A small image classifier, trained from scratch.
Model: arch gmlp, patch size [4, 4], layers 6, width 384.
Training: muon at rate 0.011, 12800 steps, batches of 512, held-out accuracy 93%.
Data: trained on retinal OCT scans (Kermany 2017), 49215 training examples, 133.2 epochs.
Rows from block 3, named by matrix and row number. Rows with one number belong to one neuron. Each number is 128 + 24 x the weight over the matrix's rms, rounded and kept within 0 to 255. All counts start at 0. Numbers have three digits each.
# u: gMLP up (value half) (model.blocks.3.mixer.u.weight, 576x384), inputs 110-164
# v: gMLP up (gate half) (model.blocks.3.mixer.v.weight, 576x384), inputs 110-164
# out: gMLP down (model.blocks.3.mixer.out.weight, 384x576, transposed), outputs 110-164
u.11:122130125126125129131123120126127129132122129122128130131126126123126131128124132130127127124132124125126135133129122129122119131127126134128131126128127129136130124
u.12:088112147126129142086156117141101160097122076108157135138116152115096124130156121093097163097170109180150128105146121100170079147125143143193120069098123178053133086
u.13:116116168116146126167073150072128088125084111199108107126087168098127087170132105111127148106114144119170065135185118110115249139148139133124110139172127109129139053
u.14:099161211085125165115098092144107114181140101079096109127232190157179070140186054146115121172095157190134082112060109127089113135142119090090118119146161133137111098
u.15:156074165108114144132133133145086126168144118117136136155146165148102149126122128164172114132121129160163086078176143093175149112122138074097090104132182156110144159
u.16:134163173176116111154082118131128174090135090164140117199145127142107079077103121133171139150172137132152123150152150131120137100171128090073143139142110092160141118
u.17:083152142130166178112069157108170143076146129132126128139088184164125139175129147123154122101168104161151174130069105115108105107118049150119111084121071154042203166
u.18:123130128124127130124123130127124126125130127126127127130131131130122124130123128129128126121135126127124130127130127128131133130131127128131129131127129129123124129
u.19:140137112138135125115117139107118123100123125135130126106116135136129143108165163126122114110141125131139106120116145151136135116128138102128099141134142161124124122
u.20:153101114122132131121115123110141126099111119130110155115091119137114128206191151105133109156085114138185088109120153109182158143132133133188133146078151118191166111
u.21:128125129125126130128127131131125124128130132128135128132132125128128126129131129124129129123134125124129134129128126126122124129127129123131129126130124131128126135
u.22:134130131125129129126123134129127130119128125124126129127122128128126127134125129126131126131124136125131122131125135131124138127134124124133125127133126126126134133
u.23:123122130126123126129126133126126132125125131123132128133126127127132125126132124127131132130126132129126130133125121124130127131128125130132126126126129125134125128
u.24:145097124126115122106061106130112072131110158160156116160145112078143086110074148110144146090109105194104123113096167154079117158107083137144157135148101136163142108
u.25:118158121131136122144112135126168134125118115140127147130115124143141123131147147138114109134127126147137138130121139135090148097121145109108093121123134144114144096
u.26:097137117121164169115174099147158150159186206180155112101162130168118114121077117112116090239149080107117120092112149133144099142178140114084124103127097069165167128
u.27:120124094149138118084154078143157116133155199133082112097170158162168153127128108129058098113056149142197134142150134148126147145125141099113141086067127118145160149
u.28:125133117139131136151116136143106121106119107132114147125132129127142127125129136142122119129134147125113144119142125147144117128153141131123111124167097124140125144
u.29:159162125176098102147151128077162142122113112120104149122142121169100166080123140133099120087130135089105144076124124125202176136165134125124058113168128131148102095
u.30:117093139151149151128119173086127089151165113123088050113118116121137120143144155067056148133101189139104123114139138153145160100117125103164113129171132152153141146
u.31:107109075179145125144123114122155121071168136119086137158070109131120148130093087144146174166167139132136123094094135127181149081117094142147162067095147173120124150
u.32:124124105124130157141118130130121138132118133142122120146115137131135107133128152127138118099133120130120126123128124132107137139132148127139109130112122130134118128
u.33:122076114126105128122157116202120140171115161113146133154162107108132145149112131138147087117102132103155091115148167214144134108093114075077111090113151066133143143
u.34:132118147137128174157146133111123109181192084157162114125145082135147147124148126120106129104137102105098099109139141156130100116085108129115133123128093112139135133
u.35:150136066165096126126140120070143156082062097069143160120112103160126153124078144117125094141148156115063143095105126110134126128143161147150123094142088120104143136
u.36:134134126123135122131119138129127125116122127123140131134110126122117137113133120114133138126125130123141145144130122123120136119124149138148137116134131129132129129
u.37:076123100176176122111122076160128093168071100185199141091116161113130130136100088136170137160127115176149116137128111133130113138175114083158153126136126106084141139
u.38:081119138189134121184129142102152138105086162125119093085145082099107185144056092143137089118136072162154149032154146131123131132112181098132130129135191148157053088
u.39:130134152115148158132162126159133145135141135139120126138151121147096117114123117120127116133122128135155124103142155121122107142119114126122148119148137149112128103
u.40:130129137141126131132130140124121124122119121137129126132126117117133130126137128130125128124130129127135128121138127124136134125131128127117124125129134109128126130
u.41:122146130139139156135133145130142132112135141121128111118148128144125107110128119150113111133105128153148129124140124123124133143122148128127133127131122141171149120
u.42:125127132126128132131125123126125127129125126126131130129123130128130127123134128126122130131132123129124133127129130126126124131126129132133131133134135133134131125
u.43:114118110100128191123173081132120143115129130109156103093094134100105111100068125118174141161150137111154106123159133127126094125120134136142127111152121127124159148
u.44:124102131133110129134140130141119125144124139123114130125145120124140118139115132121131129135133136129134125134125131131138117125132125119119125114144121138136138123
u.45:130113086231114114132127111142130189093145143109152100133117110164101134082164132126100092091166142106121163132134148087143137112147129155131107145086130150121134076
u.46:093112139125125148111093122085086132071181077113075102138144097117194159187139132127155104134125139128124109150171160190117105155104122149171137144129110113142125100
u.47:130123129131122125136116125129131123120130128134123129127131128132134129133129128129131125134126128130134125131124128132125126128131134129131133128134132121126136125
u.48:117110115131154119129144135120153128094117113108138124140124132126116130099141131114107143121140126130122113134161118144139147145125123128128146161106130119112144109
u.49:178109141160154099123128133136086151146126128116172145119171138148103110101120131140132180157155100142130137116105137061117155113136137165131139087147158152134129098
u.50:157098139085160149155167132127138160113158151124092146122117075138142150149109154127160112165121141133137152135133136119133172094139133155183094133111137107098134127
u.51:136105142180113117132107157123139131119171148136162131100142096118117179057145156135133119126094205168163126131117135043142161152145113101097153123169187122095163187
u.52:129131129126128129130130126126122131131128137130123120121133127126132120126140122129124127136124135129144145130127130134134133117130132128135132128121120131124131129
u.53:145183091071094094133175135134139140145076168126119092109149116134059156168155162128114097120143175078171087065174131068126082106160080149066165151117177133140093122
u.54:078119132152081095159127121124125172106125101107117131136133120149088178109122101125132126132120142114125131113190127114119134136101081145137128124100165139140127071
u.55:131103114224130079128085164113086112137134158144149098176090171157119122110155113116128137147106113139134150109148124164156142081129140145161117135136130114137157174
u.56:136133125129131130135132116132128124126133134134124124124134127132131129130130123131128128123129127131137125135126127118129128125146129127131135131141126117131139124
u.57:143158140111109083111103183155144102135161112145070097189180108147151104097075134115084129187119163119110119088145146115148181123124171132143163099070148163119140125
u.58:117096068081147152146133102156097145156103241113116179164146204145063086184169099116147099103188122189121110067102106057129110054102144127137156122120093104141130081
u.59:149090150147121150100122123119145132106158081141124144153158124178139098094158122134108119134085164138130123137151110125138104164113100116114201102151128130123145081
u.60:126147155108081143128174107112103092077123101182128069110134125121202225139177167112054144078219123091101112152064131155138170096160089167135089094155098147126137064
u.61:126140131133122134137126125130116123133125134132127119130133125124124118130117111126120130125130132133125135133151142131140120134128130137101120124132133139134129123
u.62:172100121152072134120074173163086119144137139098097111131116161101148182109175125120132165018142182114132069097138109134129163074121158120097170121084085079103140134
u.63:125126129127129127131129124131127130125129129126124130129129124126125130126131131128127131128128124129129124131132130133126128126126126128126128125126126128131124130
u.64:099117147143114143123150109130136151103119158140166113118132099139183167178116166127122127109132115076163084155115139113178088108141147137098204164117188144154136104
u.65:154125153143071144112136136101156109139110088143132128180122129121122117142119126117113124117090081111128151131092136158114153124136121116154110160103124100151139147
u.66:138129079098141127116152124098106165081144143087150104115108175088125132115086162086144103160082096088136165120148116079155138082146099105130118142166084135159123138
u.67:104127149092174108116135121150133111109062151158083160145161147117119097108157166141127173134111192198107142129104122101131156087123110118115093130107067119105114096
u.68:109102129149135121100094087147116101146114094164103111117146106100150072103150154175132090092142118113127111108121144080159122127112162128141100154145161156174113104
u.69:185123078142176104114186095099111115185064175126168104097120157161108110182136121132085146167107133081165130147050104110114138211141130111106153112115119104120150133
u.70:170174125122137107114154113121129112148150071125139114096117140130102101098131069163155130172123098140086151134132125183117163116175183116156099115134128063149180148
u.71:135105121138164147088145108158175151050131040090147136096158115128161157061118144103052116107224086186121099109148105198094086148171156155129105093122112158204144088
u.72:123090114158130142141171129171167149115115147112119144102146111125147128126180085133083157138152154162128072146152143144113182137101130177127172122126162118094138109
u.73:109106100131127115116147098117125117158074108113074126132119143130140178109085061138120194101154147095127064154125163181138159151153052063139134132079183177104169177
u.74:116108146034170114132174178113088144122095127129114150126110182171165112182153104088170155080194151160110158146141112098138129173130143164152131192162141166122100135
u.75:152141175126109121145116141149143203129122107170139164117138153103136134140060093099084113162124075096132133124068151117150125087134096116138131119125145099077103080
u.76:166128164055151092159177148135128146107106103151130149152095137115126165102120124106102147109196090179090095148118097207101082163083136189104146152130154203139158114
u.77:123149143105122138131086169079136102086118116181121116091159135187103127133103088124177157115141113126069135142168105123088136134136070099127151189140147107129141121
u.78:148144149095108156111120151096135139126121150156146130087087127083153116122140142126155124062133192133107112113180154141140160139116166112089092118115107119192080137
u.79:136184083123151116100124108148099099156171170080092164188149114153175165117146159198141104084226101116131132171129206125114143146179147117128124099151129113112123116
u.80:099082138162141190220131148102117152125139134125147149082184155106118120107138092128139157130109095141099134101141116132104087184128132196138123112143104157109123104
u.81:098107129150197164204117225170124104156150156151095133101126161128164166197116150136162101113137077141130204124148142129116118090159087172077121140124121108128165131
u.82:126096152124064161047104161082248151182093163161112106173118141144095096099088061158163148161160166105149098095143130088160173141166036120131127138142110086101136087
u.83:113137076126138100092106124118134135163125137136125150162150122129114085146103159140135100119114115106134132100123122104125099108152121154134141111180159159131126102
v.11:127129133131126135129133129131129125121123124131125132127129119126133121136127134124125133128129125129134132132132128137124127137137125135137116118138124124124124134
v.12:154104118122092160152178143123120102090121083149144059048123151137094155104098099105099198093154188136110160146122103168113126047091108135136167145192127108110059140
v.13:119116104141172083085106085129173095081144123123122071193129107116174104132129123122114101172083103166154193125101111130161102154166164189108115183205191091133112117
v.14:117123138109115141103133124156150092126167134168150078139120137149150115143145152084128117164079139165118102143111172170111101138164133127116121092195093182117113096
v.15:124137122072161151115152119106117142127109132095135094115131132173089148138114188123207069155141177177122169139074162101138121168171113112103119068145099140148140162
v.16:121152147121070157118111124124114134127124135087110127119108143156121065087178100157175074066177101186137159139144103120152138139157130083085109132149174100146062107
v.17:157172075175151141146126119147094148074191056155139148159206139133168185135132136107104126108059128118103165146035119149150166120178143101174104140117176056173129174
v.18:116137137134129132123123133119132129132125120122127131127118120135127125138142119139130118125132118123134136123130130137112121133135118125136121142131127133125126133
v.19:132124127114136155167110121100156139102108146121121106113132144139153123128122116108125141148130130102144142133108143126139109145123136154133126111115106117144133141
v.20:162109126088102113146162096215181070144106091083126137136119145110108119123079145123106159127116110093173137123186119160109147129141140145100134148092096137114125108
v.21:130134131130124128135135132121130125127115130127127122124125131131132116132130127130130127133128112132125136129122135140126128131138124125126126125134123128121124131
v.22:127132130133130125133132129125134126127125127130128126120120133126127126121127120119131120134134124118121136134125136137126128127139130129123128125135121125132130133
v.23:124126128127132133122128124138131122131125124124126126125124122133132119127131124133121121126128111137130130129122140137121136134134117125128123132124118128132128136
v.24:119139099113141136080155121140112125118150094138101125137153152131163117181115103100178069113179125127095156110120116154190171071148143072092132118127135142092152152
v.25:119133149110113127132132133130138113128103140131092114120140159128132141145102117131107150097121137113122097116110120126125109158121107126143147112144124127136127130
v.26:123116096100083119133099158086130101137113086144097139173172096152214125063144142139132127112095154070125078073148166191119076137159093148136119121103134152132164105
v.27:129157101114189118145073137088111139085157113137082151146129133111129163142087100064182154101118142120088117103129130201131112114078102138155180160103128131138080146
v.28:118130134131148130153141135102135141146115138134097112116128123121156153140133092122099134155147153116137130107130121134133111136126158115139136129124100120141139119
v.29:160092153190085142083140164098156174094150159134133092099111073164122085109092151096122124081132154116101087095125139125097133147158094096152094107119169112106090112
v.30:154097100109151115126153166155117118123131087111145094120155101167170119138140118102098098126086137182118122166118104127115093162139111119146087131111160089124109147
v.31:057126101087078132084147154155155129099103171138145123138078099168074089150128093148097124144090083122080102185101107146174065136197164192149135108143111102149069101
v.32:118122126126117144126138111111113139149132147135121137117120103121137129119139135115128128107111117122119143117115139126142130135127126113131136139118134130130142136
v.33:120112135121105110117130119082128117184098112099155115127094059147127152135130095130157156162116107132124135147096096074118178122221160153085185207102107107100136201
v.34:134168100133151120132107124117148116096092098126122136135121118128117155143165137147128166138113119126147129140136104130137117143132105104115123151104146144108155155
v.35:155185140132121125150161103108185135113125147124121120107102086174123108116056136175172139121087118136159150112127130078097156112126116123126166070087143147126102135
v.36:125137135117131132136133130128143114122124122124128118123133119140134142141124141140119137129116131137133148125123127131136130122127128130131134131133138116131114124
v.37:152102107170140101103109075138131103173144081174090116112167129102104116085084147120121135174105128093180058097112120108155163113118156129158172105137149153174154123
v.38:083118177173125117134048089139170082157145108096136109137159084114168135176128147142100142123179103182157179155135084133111137167143112138091048101109074205149110121
v.39:141103130121129128138145126124129128109142111095144121108130126134135123157112127105134151118134144113142104114128125125108124129112139143123131119159102106123127144
v.40:130138121128134134132126132129130131129130124123121132128126127130127120131131125130132128119131118131127128133124136135120131127140118122126128129132125129127126133
v.41:132130130133130122156149151109147118149136105134132128107135117134123145105109129108135117136117157100142128142143118131123130121134112124135144132124122128118107104
v.42:133132133132126132129137134125133122129117131124133127121124128127134127128130129122123127136128121125125141136122132142132127137139134123124116126129118138126129126
v.43:173120126067121134110108142198086116114147108143169109129127147120078141061127144091140161083099091119129113136129137097087122122114115128147113173078148105123148165
v.44:126133131127137130121126142133125120140125127127124137119124123134132128114122131133126128135131115144132123146138136124118126125147124120118130126119140131125120126
v.45:130059137110122155087142136130134116101126115128072168120224202169119114146156169126181142123096109100102106151111108112119112148147161090134183098189138199197164058
v.46:156185124137175145073106152127106162120058146112130119173077144095146148139142105121145131107184111124130158109104120086153199102119169084174131098143096148166128135
v.47:137133130126132136116125133128123127137128128127124128127129125137127130132135125127126132126126123134126126128128122134123135138129119118127123116133133134126121127
v.48:118161118114126130101108148138140117117117131121122131137129127143118120107140109118117162143127135117137126140126131160128159149120099100156100136123153113133137125
v.49:117134136077117146151115116163135109105144092117130129114093176121125125142161098071117157096137162101144175129121104106110161125140143170170113136153145102082167115
v.50:126135149135101137103154141141130129114123159133111132126136123110115105118109107128142134121122149120154090129131111107132110150130134114124159150110135124144127154
v.51:148130095145165118070095192154041147065124144062074151149155163085059150145167169144164139082132073098111144090060137106140167115141169182149087137113151173177113130
v.52:133129124126134136128133138135135122130123110130139124124129127125130127139136116132150131122127105126121122130122133128114129136145127121123126129130130129117132123
v.53:190169170091204162130089136162118135127122097157104134144146090129172115076138063119147155138120135156119112165103131068144107135186095113085135060109119132118177135
v.54:141181170166091149131155091160119149100098115113119112139159155155179159107160081108145133122108086141116083124124173104084108069120101105161116155093153146150133069
v.55:126176187150123194131055101137159132140134076143125156120134102163132132105162129145131153088036122125107092180163155061108079100064209155147173132168122110144150149
v.56:113128125129123129119138127131130135132133119137129137123136115132130130125129124127117127129125114129131124135122135129124126137137130115118127128134123131131132124
v.57:117123105151170127088144135143120112165128123078092156161081126120145136105156118141096126125110127170129103117110134152160108158147179129098110097133138126123156129
v.58:131098145140114151147059174084137125180162138169121134126157126124159121157175060124130155098146098138115138099186088156151113167140217093147085158109108115162083139
v.59:132131151123121124116140114127114172110106110140097101150129138114154109138087128167110166096091114129153138109108112140123173121121136122175109108136199081120118133
v.60:104088138126139162179120156161138114143122135107176114129127141156131074063144190137186074078105149134133161090127146098141108079121084093078083177116091173077117111
v.61:128125126112123134140122135126131118110119132122139114121121135128139131130125117125121127135146134112135139126134123130138143137131130136136124133126110130121132126
v.62:120152051192166149151110107129115122141103146136098139122234137157167143139059087108168065129102156117113093097174126124151080115110132166132180174133123137137181102
v.63:128129125133130129130134137129133121129123133129127121113124129131136127125131126129126126139132126125129130127128133134122129132142131132133123127130123136131133118
v.64:162128156114109063141102098138122124125092126088138147106167145140128142188161142128119136075098115098097110105149098154116161155145129177067171126103110089149146129
v.65:124122125122128133116117127122129162127140139121117104126128141124127124106132098130099106138124071082109154115132116107110149119121130150141146150129143146134150113
v.66:111107125088200132138118118102126113172144145115194140134153117097085149136158158127119128162148071098160143100119136156137108108230132109130092125110050103152109119
v.67:144076150119112170157122130136123128177116087055109125139161069103060122080144115068161175149095115141194049130113142094190162147067075162204096102148185133136103086
v.68:116121125134130091162109148046189126166157095123101164121088078157125124096167153134113141060140150172145103081118120085117143155090141203167158159059151115075135158
v.69:142089133159167093070116153172074151099123139126127107133132097109162103140223130163103189194189105233105042155164122169160109082066144187081114107136125123112163125
v.70:121156158144151139121160135155136156134158137061072144147127124090094092162155153101140110108112182138139099153115139126158150144136171101145114067146144103125128118
v.71:090046099152139102081176127080109097100156154127108113093113150158154158138065106146138115140151121082138186161078091131189127141098124131120158159135135041130167144
v.72:143117100096127138096136161093169115127105120145117088216155129192186101131103084176139051106132088139153116132162095133124119097133118175109091107138109090115149145
v.73:119121132177128179133112108051113136180125072119114158136152141147054103110145178102125130137126123092149133081155138155149120123187140142143153122100152126068062125
v.74:113173142109201146162191148152160107122057041050157132090178092137147137144125138119128131118108091091113103142125153096187036123169102141187162173142105086113134157
v.75:096095149132176144152133108130142141139140129120111136123160147176112045140154144162104062090102122144147149159135100134098182102165112177152137127132131140104135125
v.76:148142173149120154119119135101070109170138115162107115150104148148088091107138171091181136149079121116116145154091088159113127104203084152085068110139055137127141184
v.77:113140125160136077106131136176132153104120135112148131168088163079106143148178150158144103098135068183128151139078134119145127130167156133150085088124175077128120090
v.78:157093093125069099148120092163094078103152048113110178101114187106156135171109155133117135137169149138118078087145138136114179165096122100150147125127133200179128169
v.79:146085104116106118095118150153140110072158185127144123138173168132115104120135174160156138163175122143103149118129147194161105158091142132155114149163090149082069134
v.80:160152163199047158122127102067124130085153163107137119114133142194145127077126169130128135177110156129115077166143117146122080147080136161124166124106176143167074178
v.81:140227182069105119114162109098106113196153154092131096158174132146115143137108133136150100154117099133178143158143167134125137122119141087096093134159128148116108086
v.82:184146133123159134145112118145163131094117153085174137143083103119168084150151194148133126116165081107124152124155129117175040096099140199182095104145137145150074147
v.83:117119123126102133117143105130116104141111108104119149128133117129132123133158136134153135124131144147140122136134104132097118086118129130126120118152150117109143133
out.11:130131126127129129130131129133130129127133129129129128125133127130124124124127120128133124132132129126127125127128127126129133129128127130129131127133128131135129130
out.12:157102140110134086079130160093127126113122138135192136098146128105181141087166108122126133137109127081094116116166125104105166168151133106103085138197083091093145104
out.13:149139158212091110127069182154179120169093153109144128157185114162130134113097143153168118149157110119055173110078070188152114102077085078166130189176096116108120127
out.14:121096098142142157142133140174151146096120116132129100160118122114105096180128138148107115203100097127131125139151140143105101128093117152149119131128150111171123120
out.15:165162134108098105163079107139120096124122134107163120112172127133100108106106125134172124074070154085093088126040166141149111132072128135087149093139144122133133172
out.16:115179155180119135170122144148150142119133121144127121114112131111174137142080119132161111137166142122097154140099184149098088165126116062100125119125124153144051145
out.17:124138121144144138113180119068142154123217128132121165127165119141148152109101130155079084090207116103079158137145151127082125156079136158175124175110071160141117165
out.18:129125128136132129123128127125127128128125127127130129131129128124122128126131127129128133130126136127126130132131130130129129129130128130125126120128124133128131129
out.19:140126110130134121122105128142152104131122119120132143132125125141131136127138128124135130131099109115132153135135144111125111129147139113127135094118157113134107134
out.20:145080098147089121150122177128088077110121108179145173129090133163174146163114137127114106095099113100090139119157135169175154105122129159121179134118139094104072125
out.21:124128121126134129128130133134129130125126129132130132123127129129128125128127124125128129130131128134128128126129129127125131129131126134128124126128130125128134126
out.22:133129125135128127128123128129128121125132126132121130124132129129124127133129134128127132130132126130127123130130132126130130124129129127128129129127130123129127123
out.23:127124127125131128125127131125128129128126125127132134128126130127134132132124127125131126131123124131128128126138126131122127127130128129124122127128123129125127128
out.24:126167108108141133129157102120120115138115126115102141162119128079111117168161183087141107117104130147167146163123137142134102122087166123177096073071160190161092155
out.25:112135143166094148120158133152107109133138122115130130140132138117101130137125129117118088112135103148084127123128125125150130125126120145174152134147119107111127102
out.26:153122126114033072090132120155147105170130111151124123164103136191160155162172036103119108134171122102083128106102166087134122125173057060134098103154121183123135132
out.27:152096161187105127171150143118134062178143139136168171125163134122134108176097109165196171122198154146110095135103129147143143077107116141157116062110130080101144135
out.28:128136131156130119107131127141108143120148111133142138145120124117138105125135130101122128134140135144154102141129113096120128162116151133120115121113119122145127128
out.29:141137191123134120170132128123146161126125141114115127071155150115147169171091180130097114107113173183076132120108103143166137140083096132153177107128115121171154141
out.30:109113134123121139179146117151130099114108109133111107113107133156161116125174086144107132132168095144126112122156173111131170201138125125139166120128146131121153082
out.31:164174089137121115078124141150138180147109153127117122123167173118081169098127157171112133178111095137152162105144134094061148087118171117131090126114136156113120120
out.32:110136121154112132134115122138137129130142125131141119154126139105118115153127102143141114123122127139127110128108140125137129108107129145131119098116101124136128122
out.33:167135135184089124082083113178110083147095135119109120113111115116153140136133056123115099118173107108157102136127132120200121110122157168152154149108147149126082143
out.34:101129124104111146115107119079111106096160152131125110154098148163117112124115142128130151124119132097126155142092098172146113119165144149155124148144142116104102123
out.35:081103128177092143083161149126171101121124120115125156148162143105139136122131142176108094143083151115173098117159098127141205131113116084090144088147112107187144089
out.36:128126132138116125141127127132129117143127126134127132145127130128112137137118117129120113146110122142118137124134118133119110130125124141107123112137128116133142125
out.37:128086157136180113096141144079135162094113138123134165152125106097094087080163179214115151186095118155091092126113212157109114084136133092141103150110142125147151099
out.38:079104162152110115110092083076142137089138114168159139166153098122132165092128136093137174151091112121116107137106123127118052106127173110056094114171094114153098146
out.39:143121129116144098128165131122140110131134118083155136085081127109138133131131150091103155099131142145135179134120124104144098143120138133130116143144128139119118123
out.40:125131130117132132139124134129121126121127127130130129127123135126132138129122129134135126127120129125118133124131125127120121135129133120123132127134131141127134123
out.41:131131143142114109137149136144108122130128122121162122128122131143125143116126137102079094134120111126112134105140134134112123118136102118125139108132100130124094151
out.42:125133127128125131123125123132128124129127133124123134127123128127129128125134128130129121133131124127131126129128127129127133122133132132127126128128131128130129129
out.43:078134122111137157109143127114107126105122116151151120150093137143111136139143108158127166083148112102146129136134176121147122113134127117114128152149118132123107119
out.44:136142120123121132135119124140126142131129130123132125117133127131128133134110123144138129124133133139116130124117132117129128131115132130130123114127131123130112131
out.45:091144136114098121156163102151115149126130122130141149143121121157109128124098217125148152141112148102097109100162101166143163192157123158090126103138041109143142138
out.46:121131142158127119125109143135072111040081115132095174151079165120125143053121126095203138097133049136077123131085084090093143156114113055217091144139141141086087129
out.47:126131132126126130129126124130130131127127128124134130127130133125129127127135127129130118140127127127124123131123129130127135129130135134131125121128127133135122126
out.48:132139150135130121117122104136134106117115124119144115145121148120145128120123128114146108143137152142111090139131128174147117128121140120136126146145100132119127127
out.49:133151172131112105151159115096164111064142109094116115136138134109119141114114138058147150151094100133085111106145100110113112123127176146173107146154103096143114114
out.50:165162116138110150114128160111114150149104114140152133110130158125130110139137134125118172103139147139120147135121153106129140124125154129131151117117095147093129113
out.51:099112176050074144135129122114121103206123140085130094091122123186084108147182110151138140110163170138106088117117079154104167082149144181116129172146139125129119109
out.52:127115124126132125128126124130131132126125129133123133122130129127125128122127125126125128136124128126125130125121128123132123120128130128133122125133141139128126126
out.53:122118097050165134123130154112147135111106109144134084086100103144079085161172109173203138065179141080078152158088117135121150081182136119027090132117126111096169091
out.54:145187106118178104153174157129132117130173134138100137162112125127113114130125089149132194122152114135110136108173168107156122105072133140151212193104085157144137142
out.55:126096135141137139140116114146126150113089132181107112117151113100160110152138125116150128130149148137095132140153117114136135131136098176105076082160116124095142162
out.56:121136133117129116127131136126134134120120124127126127128126127124131128119121120126118121126126130132127132128131130132131114124137135122130122123134125142136126117
out.57:117102085167187133106124167090102109136116138052145160122100126153162127116159122181157189172109173104096119121115171163183159122112184117089075111128164102114124170
out.58:107141089097156119121124148124111134107161130119078083114148099071086123083171129164164117124149111134120118141138096178178115172130117041171134048115093109103109122
out.59:092105138116107137143170129150131118153125143157196149161130112056120141148160089143084069124089128108168130145144074141103133121136136101117152066153122109151097111
out.60:137110132084098120149151133079134135101132121169094135129137120117126120142104186096131189087145125124081074108112162164162114105065143100088146109149120118103152122
out.61:129134119131137133119130119118130129127112122119118131139125132128131126122138125119127122121122130119142130130120113128115127150116122135124130127128136127128129124
out.62:160103077084084124150067116182127152168152130187116095186151145102076114133065080102107106118081092159143132108112156082121146176112109109191106064114184134187123117
out.63:128130123123133128130131131129126127127130127133131125126130125131128128128127127128127129127129134130128132128130129126135131130129129129125128129130125124126129127
out.64:106122141097062126114184112132128178107146117133100121108119148111114121126116071130171155065170103130151137157076097122200051114131169112107116118147173135151146115
out.65:150083113139144102157176096156115182128143116107125138119111114157129126113169148155158070154136071109126128131142132134148157130139110127134127115119130150169137100
out.66:126118076164146119107124109142115128157102125125133148135162120094110151093166096064102110159146119140125094091100127125119113111095102126130148083121216144117138102
out.67:108201176139133124154115130125120147173110138104117130075169134096055148154159134120190089136160133168118122143226139155104155161166123137127154137107095146131180118
out.68:069120100119146143107133138102103116128134115098152127156137094120159096149125090087104128119145119116034105097105146184142155099086131108096131101132133157101143108
out.69:148094121114162109152148125131100097110199115138080131169115114133116141064197163142073158141134098145100123130200158135088154161055175087132127127059104075167225115
out.70:109086135142075122156136133089102163090150147133119131125107152139159102110185112162122120116107133146151140131154132151170150123077132132133194146164120179108081115
out.71:128151157135154135087112142102123114078111134150130121137127137102160127131107137108126133119132091148148121132197144112135094171137191116124123146110106134198220124
out.72:127104123087124130094152156085150112101175143128093154192114097186129123132127174135126145040099159087134121101116178151149099090077148130181141163137102065144153135
out.73:118062098157078112149131124142131094098108126152086112143153071113159139130127169143082177097108060127187194132094093111108096124141108091177070133135168095200083123
out.74:106103149155088129113098128132150129130057129130142147070092131120148134100138136153118137152137134100085154104144113209146155067159108132230124147117137162110120137
out.75:116106110140120134092148173137131126146097125172125108137135116095142109105171118072083140106157135129116136090145122164090117106131166133126151042139181152144137157
out.76:120151076122125159122144130145136120083141143137123136132125129133151133172144086080096148200119145138086137173245107078112141125175113146094113094121107136184117109
out.77:155064132117149134140147135192136123151105124110172160112136144134130095149166122071091126118194090137169146104121165131116127137161154071128149123101103069145121145
out.78:137185170090091129159123152165156132198158140150069135182143127176073102095130166111140090148118158126129164136135153102141171144186179123089125145146120107101107086
out.79:121164134135099108117168144081121145037136132151161091121123101213096147137145101166094109122140091151126127145110149137110160186145174167165106123161118106172165144
out.80:102204108204064139162111125161148137118203120151106133130132107178154163098073109116146139203175147109143078140145094103122071132090108148107071121109175143131213093
out.81:165131138121113115173167169111139063118126133096120190102099107113143192097065151150140173138110167119129121133165127143148108143156143146164161092097163158112158147
out.82:088127152079189132112128125103126149172141140065129111144130123133136147106190143158039144095108107117095125141136100187156089093117125084140082103101100053097133126
out.83:134124132123110131118149141123148109121142112138115131114114147103138146148106111118139124132120126102134104179144137163141146106134150106116151142140088110113104137